A small class-conditioned image diffusion model, trained from scratch: 5.68M parameters.
Rows from expert 0 of block 3, named by matrix and row number. Rows with one number belong to one neuron. Each number is 128 + 32 x the weight over the matrix's rms, rounded and kept within 0 to 255. All counts start at 0.
# up: expert up (model.blocks.3.mlp.up, 32x128x128), inputs 64-127
# down: expert down (model.blocks.3.mlp.down, 32x128x128, transposed), outputs 64-127
up.0 [ 98  97 149 123 114  96 139 139 134 119 131 102 136 147 173 132  49 146  83 129  99 103  91  53 114 150 255 106  46 232 254  70 131 156 118 100  75 104 129 132 137 132 130 125 151  10 128 106 183 134  96 115 105 127 227 128 136  77 141   0 136 120 131  40]
down.0 [117 133 129 119 191 119 209 118 130 114 174 127 108 114  75 146 142 147 146  32 137  33 170 228 135 111 169 255  95 137 149  90 143 156 101 176 134 157  96 119 118 147 114 134 208 127 255  85 146 122 255 126 171  44 137 247  94 129   0 144 178 104 124 255]
up.1 [ 90 106 120 135 122 150 113 125  83  62 149   0 200 199  65 124  90  82 244 111  90 169 133 107 164  65 157  87 112  98 122 149 241  20 112 148 125 143 138 186  94 147 122 170 115  43 128 115 119  87  49 134   0 143 138 159 178 163 128 238 112 124 244 255]
down.1 [216 174 121 130 147 104 194  83  99 179  79 130 123   0 113 119 181 117 181 143 131 127 190 202  93  86 100 168 160 188 170  70  43 110 154 178 149 255 131  63 153   0  93 192  27 246 255 123 137 129 140 100 187 148 151   0 161 216 129 133  86  50  97 155]
up.4 [108 128 160 118 162 223 143 170  53  78 104 157 181 193  16 128  11  44 132 120  83 126 142 136 173  76 161  33  92  54  71 131 175  29  65 202 211 136 157 151 115 157 119 161 113 204 142 132 130  96 119  98   3 132  67 151 184 186 128  76 121 119 135 198]
down.4 [126 158  93 125 115 128 126  65  98 129  94 166 178   0 109 125 128 123  61 161 125 122 116 146 133  89 138 163 126 162 125 111 112 112 135 145 117 255 151 159 255  86 102 118 146 232 175  74 219 172 101  98 208 201 121   0 164 241 142 168 134 134 120 104]
up.8 [149 157 109 138 106  96 105 120 129 167 255 113  85   0 229 128 255 255 173 140 137 198 109 115 103 136 139 131 171 255 142 134 106  36 212  86  98 116 118  84 130 144 140   0 123  69 127 126  73 126 109 164 191  37 155 124  77  44 125 194 137 184 182 133]
down.8 [158  77 150 129 186 157  94 151 150 183 224 105 127 255 161 134 187 112  78 112 145 135 113  86  98 116 144 110   0 240 161  60 158 133 138 112 135   0 172  95  49 150 232 147  12 136  41 247  44  83 137 141  91 114 168 240 112  75 155 113 112 100  82  86]
up.14 [164 127  87 117 118 103  58 129  60 123 255   0 151  82 194 114 170 255 162 128  98 154 119  89  85 133 114 112 176 163 129 130 129  40 141 104 118 167 123 119   0  99 128  45 126   0 125 124  77  80 124 173  82   0 162 144 154  96 126 164  60 155 255 255]
down.14 [180 148 140 121 159 156 118  83 140 228 137 119 132 172 126 129 176 105 216 132  98 154 156 143  34 130 127  80   0 255 174   5 122 100   0 186 159 172 180  44   0  53 154 175   0 173 168 149  51  69 126 151 168 103 153 117 158 146 144 105  88  23  92 216]
up.15 [131 129 115 145 107  93 132 113 156 134 148  51 137   0 255 152 169 210 143 146 162 152 120  58  85 134 191 111  76 255 255  94 128 168 250  73  33 103 117 104  25  99 130  89 164   0 115 163 123 124  73 147 132 171 183 135   0  82 134 133 172 193 122 100]
down.15 [156  89 134 135 242 151 168 126 137 189 242  84 105 161 120 129 131 134 104  53 144  33 131 167 128 187 141 160  90 165 152  90 134 141  91 162 186  72 133  60  38 139 136 190  18 156 255 241 125 132 225 132 138  27 197 255 125 126  94  91 125  85 156 170]
up.20 [143  90 130 124 101  79 127 130 167 109  43  72 141  91 255 147 178 237  67 137 154 108 130  87  61 122 109 165 122 130 255 151 131 255 238  57   0 132 118 121   0  55 121 186 155   7 117 176 145 222 149 117 162 208 172 127  21 109 128 130 151 102   0  45]
down.20 [125 116 127 112 155  99 177 157 112 133 172  63  54  94 112 123  19 184 181  45 125  30  92 167 151 207 123 125  92  72 109 159 112 138  90 132 193 102 101 118   0 165 121 125 149 126 255 206  95 132 207 169 107   0 163 255 124 102  79  95 115 172 255 215]
up.22 [111 137 125  98 133  93 152 145  96 145 134 122 112 255  54 118 152 128 105 114 130 124 142 194 141 113  96 122 125  52  78  48 109 104  11 167 218 132 131 125 141 183 119 156 109 130 132  79 143 138 154 127 100  88  99 134 138 170 127 129  51 117 162 211]
down.22 [140 130 122  96 118  87 106 118 113 106  17 139 138  71 143 131 146  92 184 184 103 204 132 121 137 128 140 106 223 129 150  24 129  74  98 160 123 176 115 151 226 108  83 126 164 114  81  72 161 106  93 146  88 208  97   0 125 129 110 128 125 133 151 107]
up.25 [135  88 128 133 158 187 155 174 124  70  13  63 200 255  31 121  76  98 105 129 121  81 164 165 181 130  32  85 127   0 110 107 132 193 119 221 178 173 141 159  37 120 107 255 164 136 121 100 126 129 119  80   0 126 120 189 152 187 131 137 122 105 142 217]
down.25 [154 141 111 125  19  80 167 142 131  90  34 136 162   0 116 125  77 127 194 141 118 130 176 163 107 208 162 125 183 120 150 135 114 122  98 171 127 246 110 130 123  92  82 112 206 155 213  28 223 120 122 198 222 165  76   0 218 192  52 174 127 131 158 223]
up.28 [131 111 103 129 111 125 183  80 183 168 158 104  83 129 215 128 206 255 119 129 174 101  76 136  83 198 138 170 136 144 213  76 128 197 144  94  82  91 144 116 140 130 136 117 170  52 111  86 150 132 158 105 190 101 116 127  47 101 129  84 127 157 127 105]
down.28 [159  37 136 124 139 127 140 204 179 136 171 122 131 184 109 135 136 145 158 115 129 116 146 122 124 238 136 171 132  94 157 125 152 146  23 150 152   0 153  84  41 226 153 133 177 126  56 194 143  89 160 160  89  77  99 213 110  30  30  74 129  72 119 177]
up.29 [117 105 161  43 115 151 129 125  67 128  69 138 154 204  30 129   0   0 118 114  43  55 122 131 160   0 255   0  57 102  78 180 196 125  59 190 155 133 116 227 200 214 130 187  94 223 161 117 177 107  62 255  79 210 109 125 255 207 129  21 173 121 150 208]
down.29 [ 60 255 114 128 180 135 118  94  84 116  90 143 122   1 114 117 199 116  65  88 129 145 105 121 114  54 134 253 176 149 129 122 108 129 233 147  60 202 136 191 255  70  46 116 120 100 197  16 105 140 112   0 137 187 160 114 119 141 145 125 126 115  59 111]
up.33 [170 105  88 123 105 123 123  94 112 162 161   0 153  62 241 132 128 180 135 140 155 125 110  48  75 143 199 109 145 228 255 167 135 124 215  96   0 140 131 112  64  70 138  89 146   0 111 156 122 114  95 147  68 127 203 139 110  69 129 110 125 156 199 173]
down.33 [170 136 131 142 193 144 175 116 131 218 170 117 115 176 111 122 202 128 161  90 132  90 159 176  89 168 126 167  89 175 156  81 127 140  40 163 143 139 164  48   0  82 138 193  27 153 230 140  93 125 168 107 169  50 158 254 124 130 100  94 120  41  86 218]
up.43 [161 113 130 109 142 185 227 169 113 157  92   4 198 157 129 120 148 222  97 119 135 112 176 215  72 111 116 117  97  16 135 126 129 191 125 195 122 133 114 153  16 141 106 152 135 126 125 133 107 134 103  93 114 164   0 152  75 195 126 145 100 108 127 176]
down.43 [213 121  99 116 165 150 127  86 121 144  16 129 135   0 139 128  69  90  70  98 116 128  84 145 149 255 162 159 142 152 146  14 137  26 122 212 134 217  97  91 139 126  95 121 103 217 186 164 214 148 153 232 106 154 128 122 211 169 126 123 121 105 212 141]
up.50 [150  97 128 119 134 216 130 114  79 141  80   0 199 132  66 118   4  59 255 126  61 137 163 118 164  25 255 124 119  96  84 244 251 101 103 143 112 120 108 229 134 173 135 161 106 151 133 136 132  82  68 126  42 187 133 134 201 194 127 250 118  92 176 255]
down.50 [113 216 119 128 207 132 154  31  99 164  63 128  96  13 124 119 140 102 111 101 126 157 120 145 110  94  80 122 133 166 126 117  23 119 209 198 129 255  99  92 132   1  29 129  27 176 255 146 111 167 131  62 142 206 211  74 163 165 184 118  96 104 114  66]
up.54 [ 99 122 145 226 161 158 127 178 155  72   0 153 205 211  89 128  63  52  85 164 124  52 148  99 192  91  96 101 112  16 111 111 139 214 135 126 132 156 120 175  21  48 126 255 175 168 110 183  48 124  72  97  20 253 150 128 140 184 141 131 121  90  93  90]
down.54 [ 98 134 121 174  81 129 161  66 155 103  63 131 128   0 135 123  37 137 164 104 139  63 134 229 113 128 131 110 255  82 104 255  86 142 152 127 120 252  90 150 117  99  24 103 169 143 255  34 164 141 134 145 255 133 129  22 197 250 186 154 149 212 165 164]
up.57 [133 122 132 108 149 195 142 141  98 116 131 113 151 188  46 106 138  76 151 119 100 123 140 187 159 106  98 116 131   0  43 153 139  65  84 192 171 154 123 136 117 138 120 166 101 190 134 105  84 131 172 115  53 124  75 130 212 183 126 253  50  87 144 255]
down.57 [132 163 120 114  72 127  95 109 108 125  40 137 146  22 153 133 121 101 135 234 110 214 109 108 113 118  78  69 141 166 119 116 106 102 132 132 123 228 135 146 146  62 104 119 125 138  67  72 123 150  17 119 117 194 132   0 155 179 184 126 102 117 138  91]
up.58 [194  90 110  93 108 157 140  93 123 168  78   9 178  64 239 134 109 180 111 143 146 119 108  38  71 148 247 134 128 192 255 219 136 219 204 108   0 137 132 127  76  55 134 126 148  56 115 185 138 127 125 106  98 170 161 131 119 100 133  53 136 112 129 143]
down.58 [123 133 126 166 200 134 181 121 127 188 166 128 101 126 100 105 130 161 131  57 130  42 121 184 124 184 120 203  43 112 132 130 119 153  46 166 131 157 134  75   0 106 132 143  97 154 255 146 112 170 196  97 159  41 167 255 127 127 108  79 120  72 125 209]
up.62 [140 133 128 106 139 169 122 138  70 124 173  89 164 188  34  95 145  58 154 122 145 130 141 168 175  94  82  94 133   0  27 130 148   0  87 173 204 169 138 129  96 149 124 163 112 141 132  92  60 126 141 186  39 105 111 139 209 195 119 255  50 109 175 255]
down.62 [151 149 122 123 113 110  90 105 111 148  66 130 149  46 175 133 156  89 157 255 112 225 131 108  54  84  64  82 146 184 137  50  63 100  90 127 124 216 151 130 180  31 112 125  73 126   6  44  87 126   0 127 138 215 137   0 154 186 182 131  81 100 115 105]
up.64 [167  93  77 124 106 133 107 102 119 137 149   0 190 136 139 119 128 159 185 114 131 186 125  84 108 148 167 141 141 121 227 154 204 141 148 117  37 136 121 177  55 110 130 122 137   0 117 143 137 119  32 148   0 125 247 158 122 138 128 243 136 142 246 255]
down.64 [193 132 128 127 185 105 255 104 121 185 109 117 104 116 107 121 170 129 248 132 131 118 183 182  59 144 142 162 135 184 215  76 106 115  80 201 178 176 146  12   0   8 107 222  11 248 255 171 110 119 153 111 149  89 156 122 151 135  59  88  93   0 108 235]
up.69 [166  98 129 102 136 214 198 130  73 122  90   0 241 133 131 119 128 146 215  83 106 142 127 117 143 114 255 129 108  73 202 193 210 153 128 116  77 131 116 203  25 113 117 219 130  91 129 136 125  98  82 107   0 211  93 171  83 196 138 131 110 126 152 255]
down.69 [180 115 122 120 200 131 190  48  99 207 102 136 137   0 109 113 137 123 114 110 137 103 140 188 128 191 144 176 111 134 182  88  87 119 118 251 163 238 127  50  52  50 103 167  73 255 255 167 186 198 173 132 187 113 150 131 197 185  91  92 114  59 146 153]
up.75 [164 143 114 147 172 159 158 184 111 238  94 255 118 156 127 128 184 136  47 168 145 115 140 255 106 213   0 127 219  29  76  98   0 169 189 168 151 133 133  70 135 128 128 140 137 234  94 129 110 154 142 133 255 141   0 113 118 127 128 101  97 117 116  22]
down.75 [167  97 141 133  40 129  58 229 126 131   0 154 157 145 185 118 100  99 112 140 120 132 111  42 162 235 134 116 174  95 140 215 211 127 155 102 126  62 156 185 136 189 139 100 230  58   0  43 175  83   6 181  82 227  55 119 141  83 108 141 160 133 123 128]
up.76 [167 107 130 125 149 197 156 158  49 124  60   0 246 131 143 118 113 119 185 113 111 144 132  98 137  73 239 119 113  66 210 198 223 178 141 123  59 147 118 194   0 108 120 255 133  95 118 198  83 106  38 121   0 237 120 167 113 174 137 169 116 105 156 255]
down.76 [176 130 122 146 178 129 201  59 107 235  71 134 121   0 120 111  96 133 122  84 138  68 118 236 124 158 136 152 161 140 161 119  89 128 123 212 154 255  96  57  21  40  56 165  37 255 255 135 172 194 157 150 183 118 165 122 224 207 129 113 114  92 153 169]
up.84 [171 101 129 129 142 188 201 126 160 208   0  75 189 174 222 127 129 150  56 129 120  68 134 118  99 182 224 181 122   0 222 213 144 255 144 101  11 122 130 221  23   0 133 255 190 168 113 169 104 138 113 105 103 255  91 127  28 165 144  51 112  81  54 106]
down.84 [124 119 118 153 159 139 173  81  72 123  21 125  88   0 126 115  96 154 220 132 129  55 125 155 185 246 111 166 255   0 134 255 119 158 124 200 136 149 122 122   0 139  25 105 209 135 255  88 196 152 135 141 126  75 144 188 140 138  89  78 127 138 234 146]
up.85 [255 122 143  73 163 236 207 197  28 255  56   3 183 140 176 115 167 159 102  93  81 104 142 137  87 123 105 152 153   0 126 255  90 167 138 140 108 139 122 128   0 109 121 221 145 212 117 142   5 136 180  83 131 134   2 136  49 142 126 155  25   2  92 244]
down.85 [150  99 118 102 159 146 112  38 108 196   7 135 152   0 186 127  24 118 102  57 113 142  53 132 166 216 101   5 126 115 129 111 121  73  63 209 123 255  73  75  37 104  77 107 148 147 155  87 174 152  85 252  73 166 129  90 188 172 150  72 102 128 249 116]
up.88 [169  96 120  67 108 110 105 131  76  83 255   0 127 132 126 117 128 185 202 110 104 151 105  82 133  99 178 132 118 162 135 151 136 132 109 121 113 130 119 157  93 141 122  58  95  54 138 137 173  97 116 127  87   0 166 141 198 142 128  95 115 135 207 255]
down.88 [103 141 128 114 170 147 134  87 156 170 151 129 104 163  83 129 194 133 148 114 120 153 149 156  50  88 148 137   0 241 127  18 117 130   6 230 124 156 107  82  78  87 142 159  41 205 184 143 109 127 239  93 133  88 153 148 119 139  55  95 103  59 123 230]
up.97 [149 140 123 141 144 137 140 194  88 193 147 236 118 151 154 128 255 148  19 148 146 111 137 225 107 184   0 125 179  18 123  99  28 130 181 137 176 133 130  56  81 117 125 139 173 168  89 131  77 158 166 121 236 124  17 119  93  97 126 136  59 102  93  68]
down.97 [169  47 141 117  27 129  80 205 126 147  50 130 159  98 228 140  61 109 126 141 117 137  94  81 153 217 129  95 134 127 140 158 191 122 115 108 123  88 172 179 113 193 161 126 221  56   0  97 145  65   4 238 100 154  65  96 135 115 143 152 147 144 174 142]
up.100 [124 168 112 194 127  78 129 144 218 157 152 253  75  53 210 134 255 208  73 138 191 133 126 143  92 217  31 150 161 203 172  29  27 255 202  83 120 124 124  68 103  80 120  39 139  77 123 145 130 152 132 124 255 115 134 124   0  92 128  80 188 171  71   0]
down.100 [155  18 144 147 110 127  99 227 166 105 187 127 161 255 132 136  70 147 106  87 147  30 129 104 137 230 223 151 136  98 147 179 213 149 115  92 136   0 131 127 119 255 220 147 191 126  44 205 154 112 154 206 104  91  81 253 122  76  89 124 178 173 125 140]
up.101 [ 33 108 133 132 103 119 108 105 191   0 139 190 119 148  94 138  98 125  91 226 196 136 132 125 143 141 183 105  40 157 213  80 189 171 130 144 101  98 133 133 182 121 122  93 128  18 138 138 230 124  77 103 121 125 146 130 114 128 136  53 255 222 112  22]
down.101 [127 115 134 136  92  90 209 223 129  56 231 133 113 129  29 126 119 201  83 172 140   0 170 182 116 172 114 255  96 145 119  79 126 180 152  86 129  97 121 164 190 195 173 160 191 234 147 176 153 146 237  89 176  51  78 224 114 120   0 166 175 113 124 241]
up.104 [178  80 131  80 128 205 184  95 125 137  29   0 214 151 199 123 105 191 179 110 136 104 124  80 109 139 255 168 108  32 250 239 227 255 127 118   0 128 123 206  51  90 129 255 158  93 117 164 149 120  99 102   0 255 168 145  90 173 143  90 128  83 105 214]
down.104 [138 123 117 148 194 141 240  63  92 130 105 125  90   0  67 108 138 168 177 122 136  45 136 215 123 186 125 191 125  69 135 158 101 162  94 215 146 187 111  78   0 101  73 135 136 255 255 128 150 206 232 109 159  36 158 200 137 136  70  60 113  89 165 174]
up.109 [134 116 128  56 106  81  91  58  93  77 250  79  47 124  94 130 127 115 132 111 118 133  98  74 128 124 178 167 127 179 107 130 136 131 104 117 128 128 143 116 216 106 125  58 117 121 160 107 255 135 239 129 166   0 215 127 255  92 130  26 115 139 112 255]
down.109 [ 55 175 125 107  96 113 107 134 123 143 208 130  67 236  33 126 163 213 189 174  93 195 157  97 155  47  81  89   0 148  93  97 101 137   0 130 128 120 119 129  86 146 145 126 146 139 110 119  82 137 147  49  16  72 136 128  51 123  67 118 108 138 121 188]
up.115 [154 146 120  58  84  42  98  70 104 151 255  46  47  54 183 129 184 193 159  76 114 142  93  65  59 129 210 141 115 255 180 117 124  23 118  49 110 118 139  79 133 138 138  27 118   5 147 110 135 130 179 182 149  40 199 137 118  69 124  74 104 184 170 217]
down.115 [135 133 144 108 225 148 114 112 120 195 255 126 129 255 125 131 235 130 166 143 123 157 130  85 132  83 120  84  52 161 151   0 134 115  49 133 132  65 159  94 112 121 175 157  33 123  83 191   2 108 122 113  37  57 157 218  58  84 124  99 103  59  97  92]
up.124 [172  96  89  58 109 114 130  73  93 177 189   0 129 124 206 128 145 196 142 133 145 127 107  72  75 178 189 128 148 158 231 158 133 104 153 104   8 139 134 117 109  90 137 111 134   0 110 119 145 115 133 132  64  80 211 137 137  71 129  69 104 161 209 239]
down.124 [165 138 128 125 178 124 179 123 130 184 163 125 129 188  93 122 244 138 198 147 114 121 171 143 103 156 116 148  62 141 162  60 130 139   0 163 138 132 193  46   0  82 139 190  80 153 145 122 108 123 144  99 142  67 140 186 110  83  25  84 114  15  84 231]
up.126 [235 128 112 136 108 108  58 175  86 107 252   7 142   0 190 115 127 183 145  99 111 148 117 116  73  60 132 111 135 255 107 140 109  97 130 127  92 148 116 120  31 125 126  28 108  74 132 208 118 126 102 136 175   0 149 142 135 120 123 180 110 123 138 255]
down.126 [132 146 129 125 161 158 119  64 151 255 167  60 102 179 127 127  74 135 105  80 125 151  52 150  97 109 151  34   4 255  94  57 117  94  72 176 179 155  45  91 110  95 137 132   0 247 255 205  66 119 189 163  44  91 195 195 156 160 178  87 101 132 130 148]