From a checkpoint of a small class-conditioned image diffusion model.
Model: 5.68M parameters, 32-pixel images, arch uvit, norm layernorm, activation gelu, moe top_k, num experts 32, patch size [4, 4], layers 8, width 128.
Data: trained on photos of plants, animals and fungi (iNaturalist), 77898 training examples, 43.1 epochs.
Rows from block 2 of a small class-conditioned image diffusion model, named by matrix and row number. Rows with one number belong to one neuron. Each number is 128 + 24 x the weight over its row's rms, rounded and kept within 0 to 255. All counts start at 0. Numbers have three digits each.
Before each neuron's rows are labels from the 100 images, of 14976 (inputs lightly noised), where the neuron reaches its highest value: "top examples" is what is common among them. Only what is clearly more common there than usual is listed. The data: photos of plants, animals and fungi (iNaturalist).
# fc1: MLP up (model.blocks.2.mlp.fc1.weight, 512x128), inputs 0-63
# fc2: MLP down (model.blocks.2.mlp.fc2.weight, 128x512, transposed), outputs 0-63

top examples: order Passeriformes
fc1.223:128134101136133138135128097109143110146124114106086146128117127147186174115116122114154149125133122133130149138112125144175105129131105088127131142157124121128123133107128119149072127154111148
fc2.223:128109171126116115078116144116093132086148139146169089127127139110077129127132139134116111137142150109125098138110142127087103137110177143124134119122122147124117118132124118143136126126128162

top examples: order Passeriformes
fc1.434:134176117128107129129148113147140138134122133127123139140122133104128136130160165138088102127129183070126136116064204117086130125123122127115116126135115130159125149138114126120122136127121130
fc2.434:127140211107139126125132153173078128105105077178130105150126124125102131137098123165110124128107169123119122102132157104128126129097086138152099137136129128133093135129134152113141153136128117

top examples: class Aves
fc1.201:128133134126125130128131127109159134177130126133073141114064132124137178089123100146130095134128142123108144127199124129128119101143109129126114115141124133128130141131098128128140107128125152
fc2.201:125128128121094127092132104177139098076135129131109140142202143127110127180096165126115143141169133102140109125107153126119107174152134116126135129120132100153137111091108129117121145125114101

top examples: class Aves
fc1.453:119136132131129141134109167136164128166126129143101136118179128099130139082123089152113084128129150120109163134148141103111122131133112115127118128118096128116122135139120177129151155154126150
fc2.453:130126123116124108097156116144133078102187125148150127135080140149133134163126139129064157133102104129129098099128142135146126146155133128117135127139141146114128130124115114116124092109103122

top examples: class Insecta; phylum Arthropoda
fc1.363:106159126113101097117135148161178130153152124122121127132135118122168134128174133187138126104135148127127129104115123069124132126116145131129134133127115150116100056121136128125123134120128129
fc2.363:124123067162124116130133122106110127121119125163130127130159136129098136088128129150113127124135108134126112108145116187140135133163076127066124161223141095135126085183127140118161129146152120

top examples: phylum Arthropoda; class Insecta
fc1.36:119129089129181128077128135091147110141158156174153142128126129101128137128083154079181121152158104137127148138139058115121133180146091154130144111094130114116084116074134129116106126109126107
fc2.36:137128126136121137146191145092133127143087179131130158109135181134127107103100117112131122117145117130125119152157152133068176170138157096131125107186114135129140159140144151133108076141137102

top examples: phylum Arthropoda; class Insecta; order Lepidoptera
fc1.195:125134130142128150129116118048158128116126152202113167133132137103120112080114133116128143137119135126149123123090135132128078163129139128116127128114126159128041136129084134038143121132102128
fc2.195:132126129124128128138124136081127131114083124139128152127135129128130165097155119104120131125139127131129116122128128117128128121157129126228126125148122135129041161128112189114118163123118098

top examples: class Insecta; phylum Arthropoda
fc1.110:104157119132132128129150136136129131128139129113127126131141226117139141108125105100199109194117139126134123127123111100141126151128142151126108065100109204129141103126146133175092166122129090
fc2.110:133120098108111172099115091115128128135160150112111197154103085097104130128148168186128152127128140118087188112129128127129088139155129170076139127130147133130143119133132118134069094152119164

top examples: class Insecta; phylum Arthropoda; order Lepidoptera
fc1.503:127133128139117125128138128180136128176166127068154081133130130167138147119128122128129118124125128122135128131160111077127194129137125141125130114108126086139238105126211127139102113117137128
fc2.503:129127127122144055133129140128156146127143051053134121144139139138150120127159088124135104115129135116126116115122127129109131118154124118127131121085132122146141124116130165160103111074159086

top examples: phylum Arthropoda; class Insecta
fc1.311:127129144146107090128101110133169140131150136125138128092144129149132165093153134143114129128130126131147083146109117119066127140098137159140119117136127171122131128126100153131113138122071103
fc2.311:132131111134105166115126128155071129135102136133175133160108127076127180165115127129073127112129113160054172178182104140120119154095131127126133129129124081142152124106128088173132158142130108

top examples: class Insecta; phylum Arthropoda; order Lepidoptera
fc1.203:114143128135184097131122101120165130125146128135141116166154128113128162072122128130130105127101131142129128090159116116123122143130127127144129126130129127142120129121056112120087150102119129
fc2.203:131137125119134129126129166151123125130115144136108091115143202092125170092109128061148125128133124128130106113156125130128208172132138137162122085135127129147142124125138120137195128124121127

top examples: class Aves
fc1.328:128131124171088095146122187118150128157141125125124126130129129130155138110125151143115073125111130127123156127112108126114116110118031126140109129100116128145102129124131127129104127185101157
fc2.328:120130124130116144083140132140103095122188145104135209123154128135112149145109067144125202139168123156125124120135090151119131131124152123127129126114144141123149133170127141136137147070127141

top examples: class Insecta; phylum Arthropoda
fc1.275:117154081136180118129158153122126133133141134132151135130142201109136125132112129066177149178133123128132132138153136128131128142134135133129118063080132185139089096111179128115100127119142113
fc2.275:124123195173097129133099101128134117125109132105116155129113093175136125107153120184132082140094157123133131144097103093126108135097117125089126148150123096135182130156137137129080124128091141

top examples: class Insecta; phylum Arthropoda
fc1.47:121135129136129117132134122096126094121161104126119130127097227124158164116120118126192106139132125122129159114127105090113127165113119127130129119136132113122149126128111167184115128138077136
fc2.47:127111139163140137067155130129139127199079172150152131149192105133097142113166134131094122136156123147130116131157163145120101123127167128109103166123136132154129124136111099127097138127140119

top examples: phylum Arthropoda; class Insecta; order Lepidoptera
fc1.37:120136115132131135128094154130131128141142255155131136128126153128128138124128157103102127128116128127133137128137126138131106127128115101167129137109122113130127124127164129111119181131114122
fc2.37:157135101111135118131125132129128128127138124129129123115137223125126128112105145078161102130119128120128125120119121168129214139135106128124135079132130107140097131179187076123155138124144131

top examples: phylum Arthropoda; class Insecta; order Lepidoptera
fc1.490:130123133144125089124136129132145148156168110110161119124146158147139154117134128128132111129128130124132129122185124108066132128101125146120129133118133136129232128127156068150094133108157119
fc2.490:124126097163132142098123132127133126104121164199106189126129121089121094132096143130111143127112113162127136158131125131134095159089130125100129137154121142151138121126107093119160120145107118

top examples: class Aves; phylum Chordata; order Passeriformes
fc1.334:107135127148115170125118160129154116160129130140127113121113130159161158128094066116122166100122119165110149128152101104121123131137167086126146128138151115128128129129123110124151111154131185
fc2.334:133122130131093132109179125092134118125130185128145155127137141088103133130132207117133082137206122128129124075101170138095133124123101074133104115122103152163125142124136138112129134108127139

top examples: class Aves
fc1.176:130129125164071119114126118098149130182131123146139128138132156131152116118107133132122083128125122126112139096127126127096124117134160130135063134085114126138058124146188120119122083138108126
fc2.176:123124132121159115107091122128138116093123127130099137089136128127131144144188112132130196128187135131143103124133136150127116106124079124131194124113141129130167092109123130143128210149127154

top examples: order Passeriformes
fc1.287:128129125115158129114126174116152128120126109129131122050140105109128183105145118153110120128161127131130143131121154128135166192114110103126138161091131104141137112128097130128138112129127131
fc2.287:127127130139033129122131132130078158099160122153168170135134134091124121139104128144146145092122126108119126155113130135125141184170126122126126139121128126100134127119126127073132121115153123

top examples: class Insecta; phylum Arthropoda
fc1.41:131131134136141125118113132133129124128124124121128127130130128129141120128134124134124128143131141112123128139134121126134127128125138110122116139128128137161134125127128124130147135128138142
fc2.41:088125128129124098126160137117124129109114118126128121133129134130105121138114130148093128135128125195132119108133133131104102137132143140143128095128126144126108139130130115140113146134111161

top examples: class Insecta
fc1.484:121135123132105154131120131076132130128156106127111107102129163129129193114145134114080135146171128126127134136118131090129158120130142080121125126142126122129099158120203138005098154129110124
fc2.484:116128150125125139147111127119131128108129136108118123084115152137143156097171123124115115126128118165091140088133165124134134128095148116136130127108122131149067163124126128086107171137114048

top examples: class Insecta; phylum Arthropoda; order Lepidoptera
fc1.55:115160153121108103128123148142145131130129171167128157129121130087128143128124148138117115130128151133090126128115135128115069165132128117122107125130126130136056138133124127168145155122112125
fc2.55:130132151124138126128130151123106127111125079099129139114149145122129108131128128129128130130100135129105129097124165135144124102139131065119124138148131136127039148144067161111128174109200125

top examples: order Passeriformes
fc1.106:118127112138114139129132152148096122120184145126139145146136180042143158118131127127129095122125111123142136120161111125106064128125134151133176085130129127126131133118136126136081109147117158
fc2.106:132134165116164127108143095128156123127097124125127125100122125191130123139145156127121167105136135149126117116120168104100128146084113132128060161137125122142138103109143124141121172110134125

top examples: order Passeriformes
fc1.61:107129146167130177119124073148147120164071163182131120120062150103128138109124139147128108125184130152135115120098152104121125136123127141127103086083084122128104120122128132135127111128126135
fc2.61:142128124106183097129195150053120128113183155164126131110166129183111111190136121135156078094127142096129161117124120148106121128132124083147170144159142141149124132118129116127128129152089129

top examples: class Aves; order Passeriformes
fc1.345:138111135124124124121160126116136116142122130114115127104099129142153135144125114126124129088179125133125140143102126134141127128140142134128149119160132107187122141117121078108129125119149255
fc2.345:126134126096111104109124094164146128127131128137118129118125125112124128128106130094148133120145128127134133110120150176127127130176102098133121077135128170130129130145139143129039132106127091

top examples: class Aves
fc1.164:137076107129127153119135131127128090128116106107117132119129093129128126129136124126124106027179074128128171129127137127130123122133111099132079127132127093130083135129097128116113147140099234
fc2.164:148078109125144157102079133131128125129132133133138123132157125128123128122127128163117127127128122128124126255134139136115150145111134109117100135128154134129189128123092127128120133156103140

top examples: phylum Arthropoda; class Insecta
fc1.379:130139133129128161128121128110164131177161124124154126138129179129127134088126131145178129131127137126127161101139112083112171125116116167118130117124130056128127153129129102152049146102133128
fc2.379:146134141129130089152105125109158135129103080120126125130123135113159143118174105110145129126152158097147134122118104120122144067129117140154127130137128120149097156127148214147087129089135111

top examples: order Passeriformes
fc1.183:123124126129109147112156157127139120184117123110069132068158130139168163097131149154132138138132119138124169119077109133115112160109138140142072127127124128160112132113136115143129121130133155
fc2.183:140129119145125100147119128183155113102168160130227138128113133096119133169130083128140116141151128101138120009130154130137125127131125119132200109135121098160134123136084139112116129174110119

top examples: class Insecta; phylum Arthropoda; order Coleoptera; family: Coccinellidae
fc1.134:089195119130142128091114103123117125140119134115154133131127145130127150112091117173115130136115149132122059093161125134140093139130124167128117114092136132114179147117147128127100122128145128
fc2.134:137129128114110174129177129094090129131120110142145129166119116135116151144105121116083118115140134094135129078126130171118132128136120153115127130131141091130135128126129143147176125120130159

top examples: order Passeriformes
fc1.410:127132127113122106115157204128164086157134133115103082084189130075129128118131129136123139123083141118115165115131131131123130131111138140122123120131133099133127123130125130135130131194153127
fc2.410:128128116100121161135133153127114159122083128131126109132152133083130162124130113131128180131083132130139121222123144106141104096128113133146163187124132128117138117129123128114142148147129113

top examples: order Passeriformes
fc1.335:123127131135130148122128156147125079156168124158125127122149124114172121125126128100122112146140135125119145144150175137113180123186122134150134156112130169128068128102174080118135109130152160
fc2.335:130126165128155111092132077128129131120051136119162153143121151132117133124146105193125134117122133139128130117119115117137074149083135122093123130210126084135163129155107128081075144131065110

top examples: order Passeriformes
fc1.166:128120109157132129111111156157132135143130131119121104145095124118137133114130094125118169132104109126135130117129122106125111157151184119127110084155157119091143136117143128141113117194149131
fc2.166:125129133134184145098139132127140127131167151100119147126134127135100167156131129125150110128104148129118167112141147130096146128091046161110139129126118128126134128141093130115123130086088128

top examples: phylum Arthropoda; class Insecta
fc1.398:113137126131148120128083155187136127148147110115086173087130125135128159075130141105156131127123134127153126127104130081061127151130142128126130113145119165137088122128202144127132107136095128
fc2.398:130125124126126064150096133132129138148152089064113201127106144148128136094170112121129128124121143130129130065096143134056102133141113128170122111105127128171069134147118179144116129113143123

top examples: class Insecta; phylum Arthropoda
fc1.137:133150123122173142120123123114107112128114141127122154131124150131135146103065125142106137128131173092138101148129187139134089136178128151139124120112130106142141188107113135139128130138156176
fc2.137:116119139192126130165126133114127128132123090133120108111167123117117132119158122163093126129142142172148131139128163165116126124115131131045145120147130132134079137137119179121106165127129127

top examples: phylum Arthropoda; class Insecta; order Lepidoptera
fc1.356:131101143136122138140139108120128124128149121153125112118116105129192146087117129127128128131127095136187089119133140133146136162153127154054135117104122169128172255135147128108088128130108112
fc2.356:151094116134132127128098092128093128131128127131127129128125129130128128144110132132126130154129124079132119171094129188128126128163097145072126126132129113066139255129127145145115124133113143

top examples: phylum Arthropoda; class Insecta
fc1.325:000097106096094085077089104112124113129128129127129129129126133132133128130127129130130124130131236151181188183144132133119131129130132127139120134112073132129134128128129119119138121130132128
fc2.325:011133159189128128129096120130153129146112134102126119126130128133109118139122128128136123133123107102116137128108166120128125104127129117127146107142255133123122118127115120152131136114077146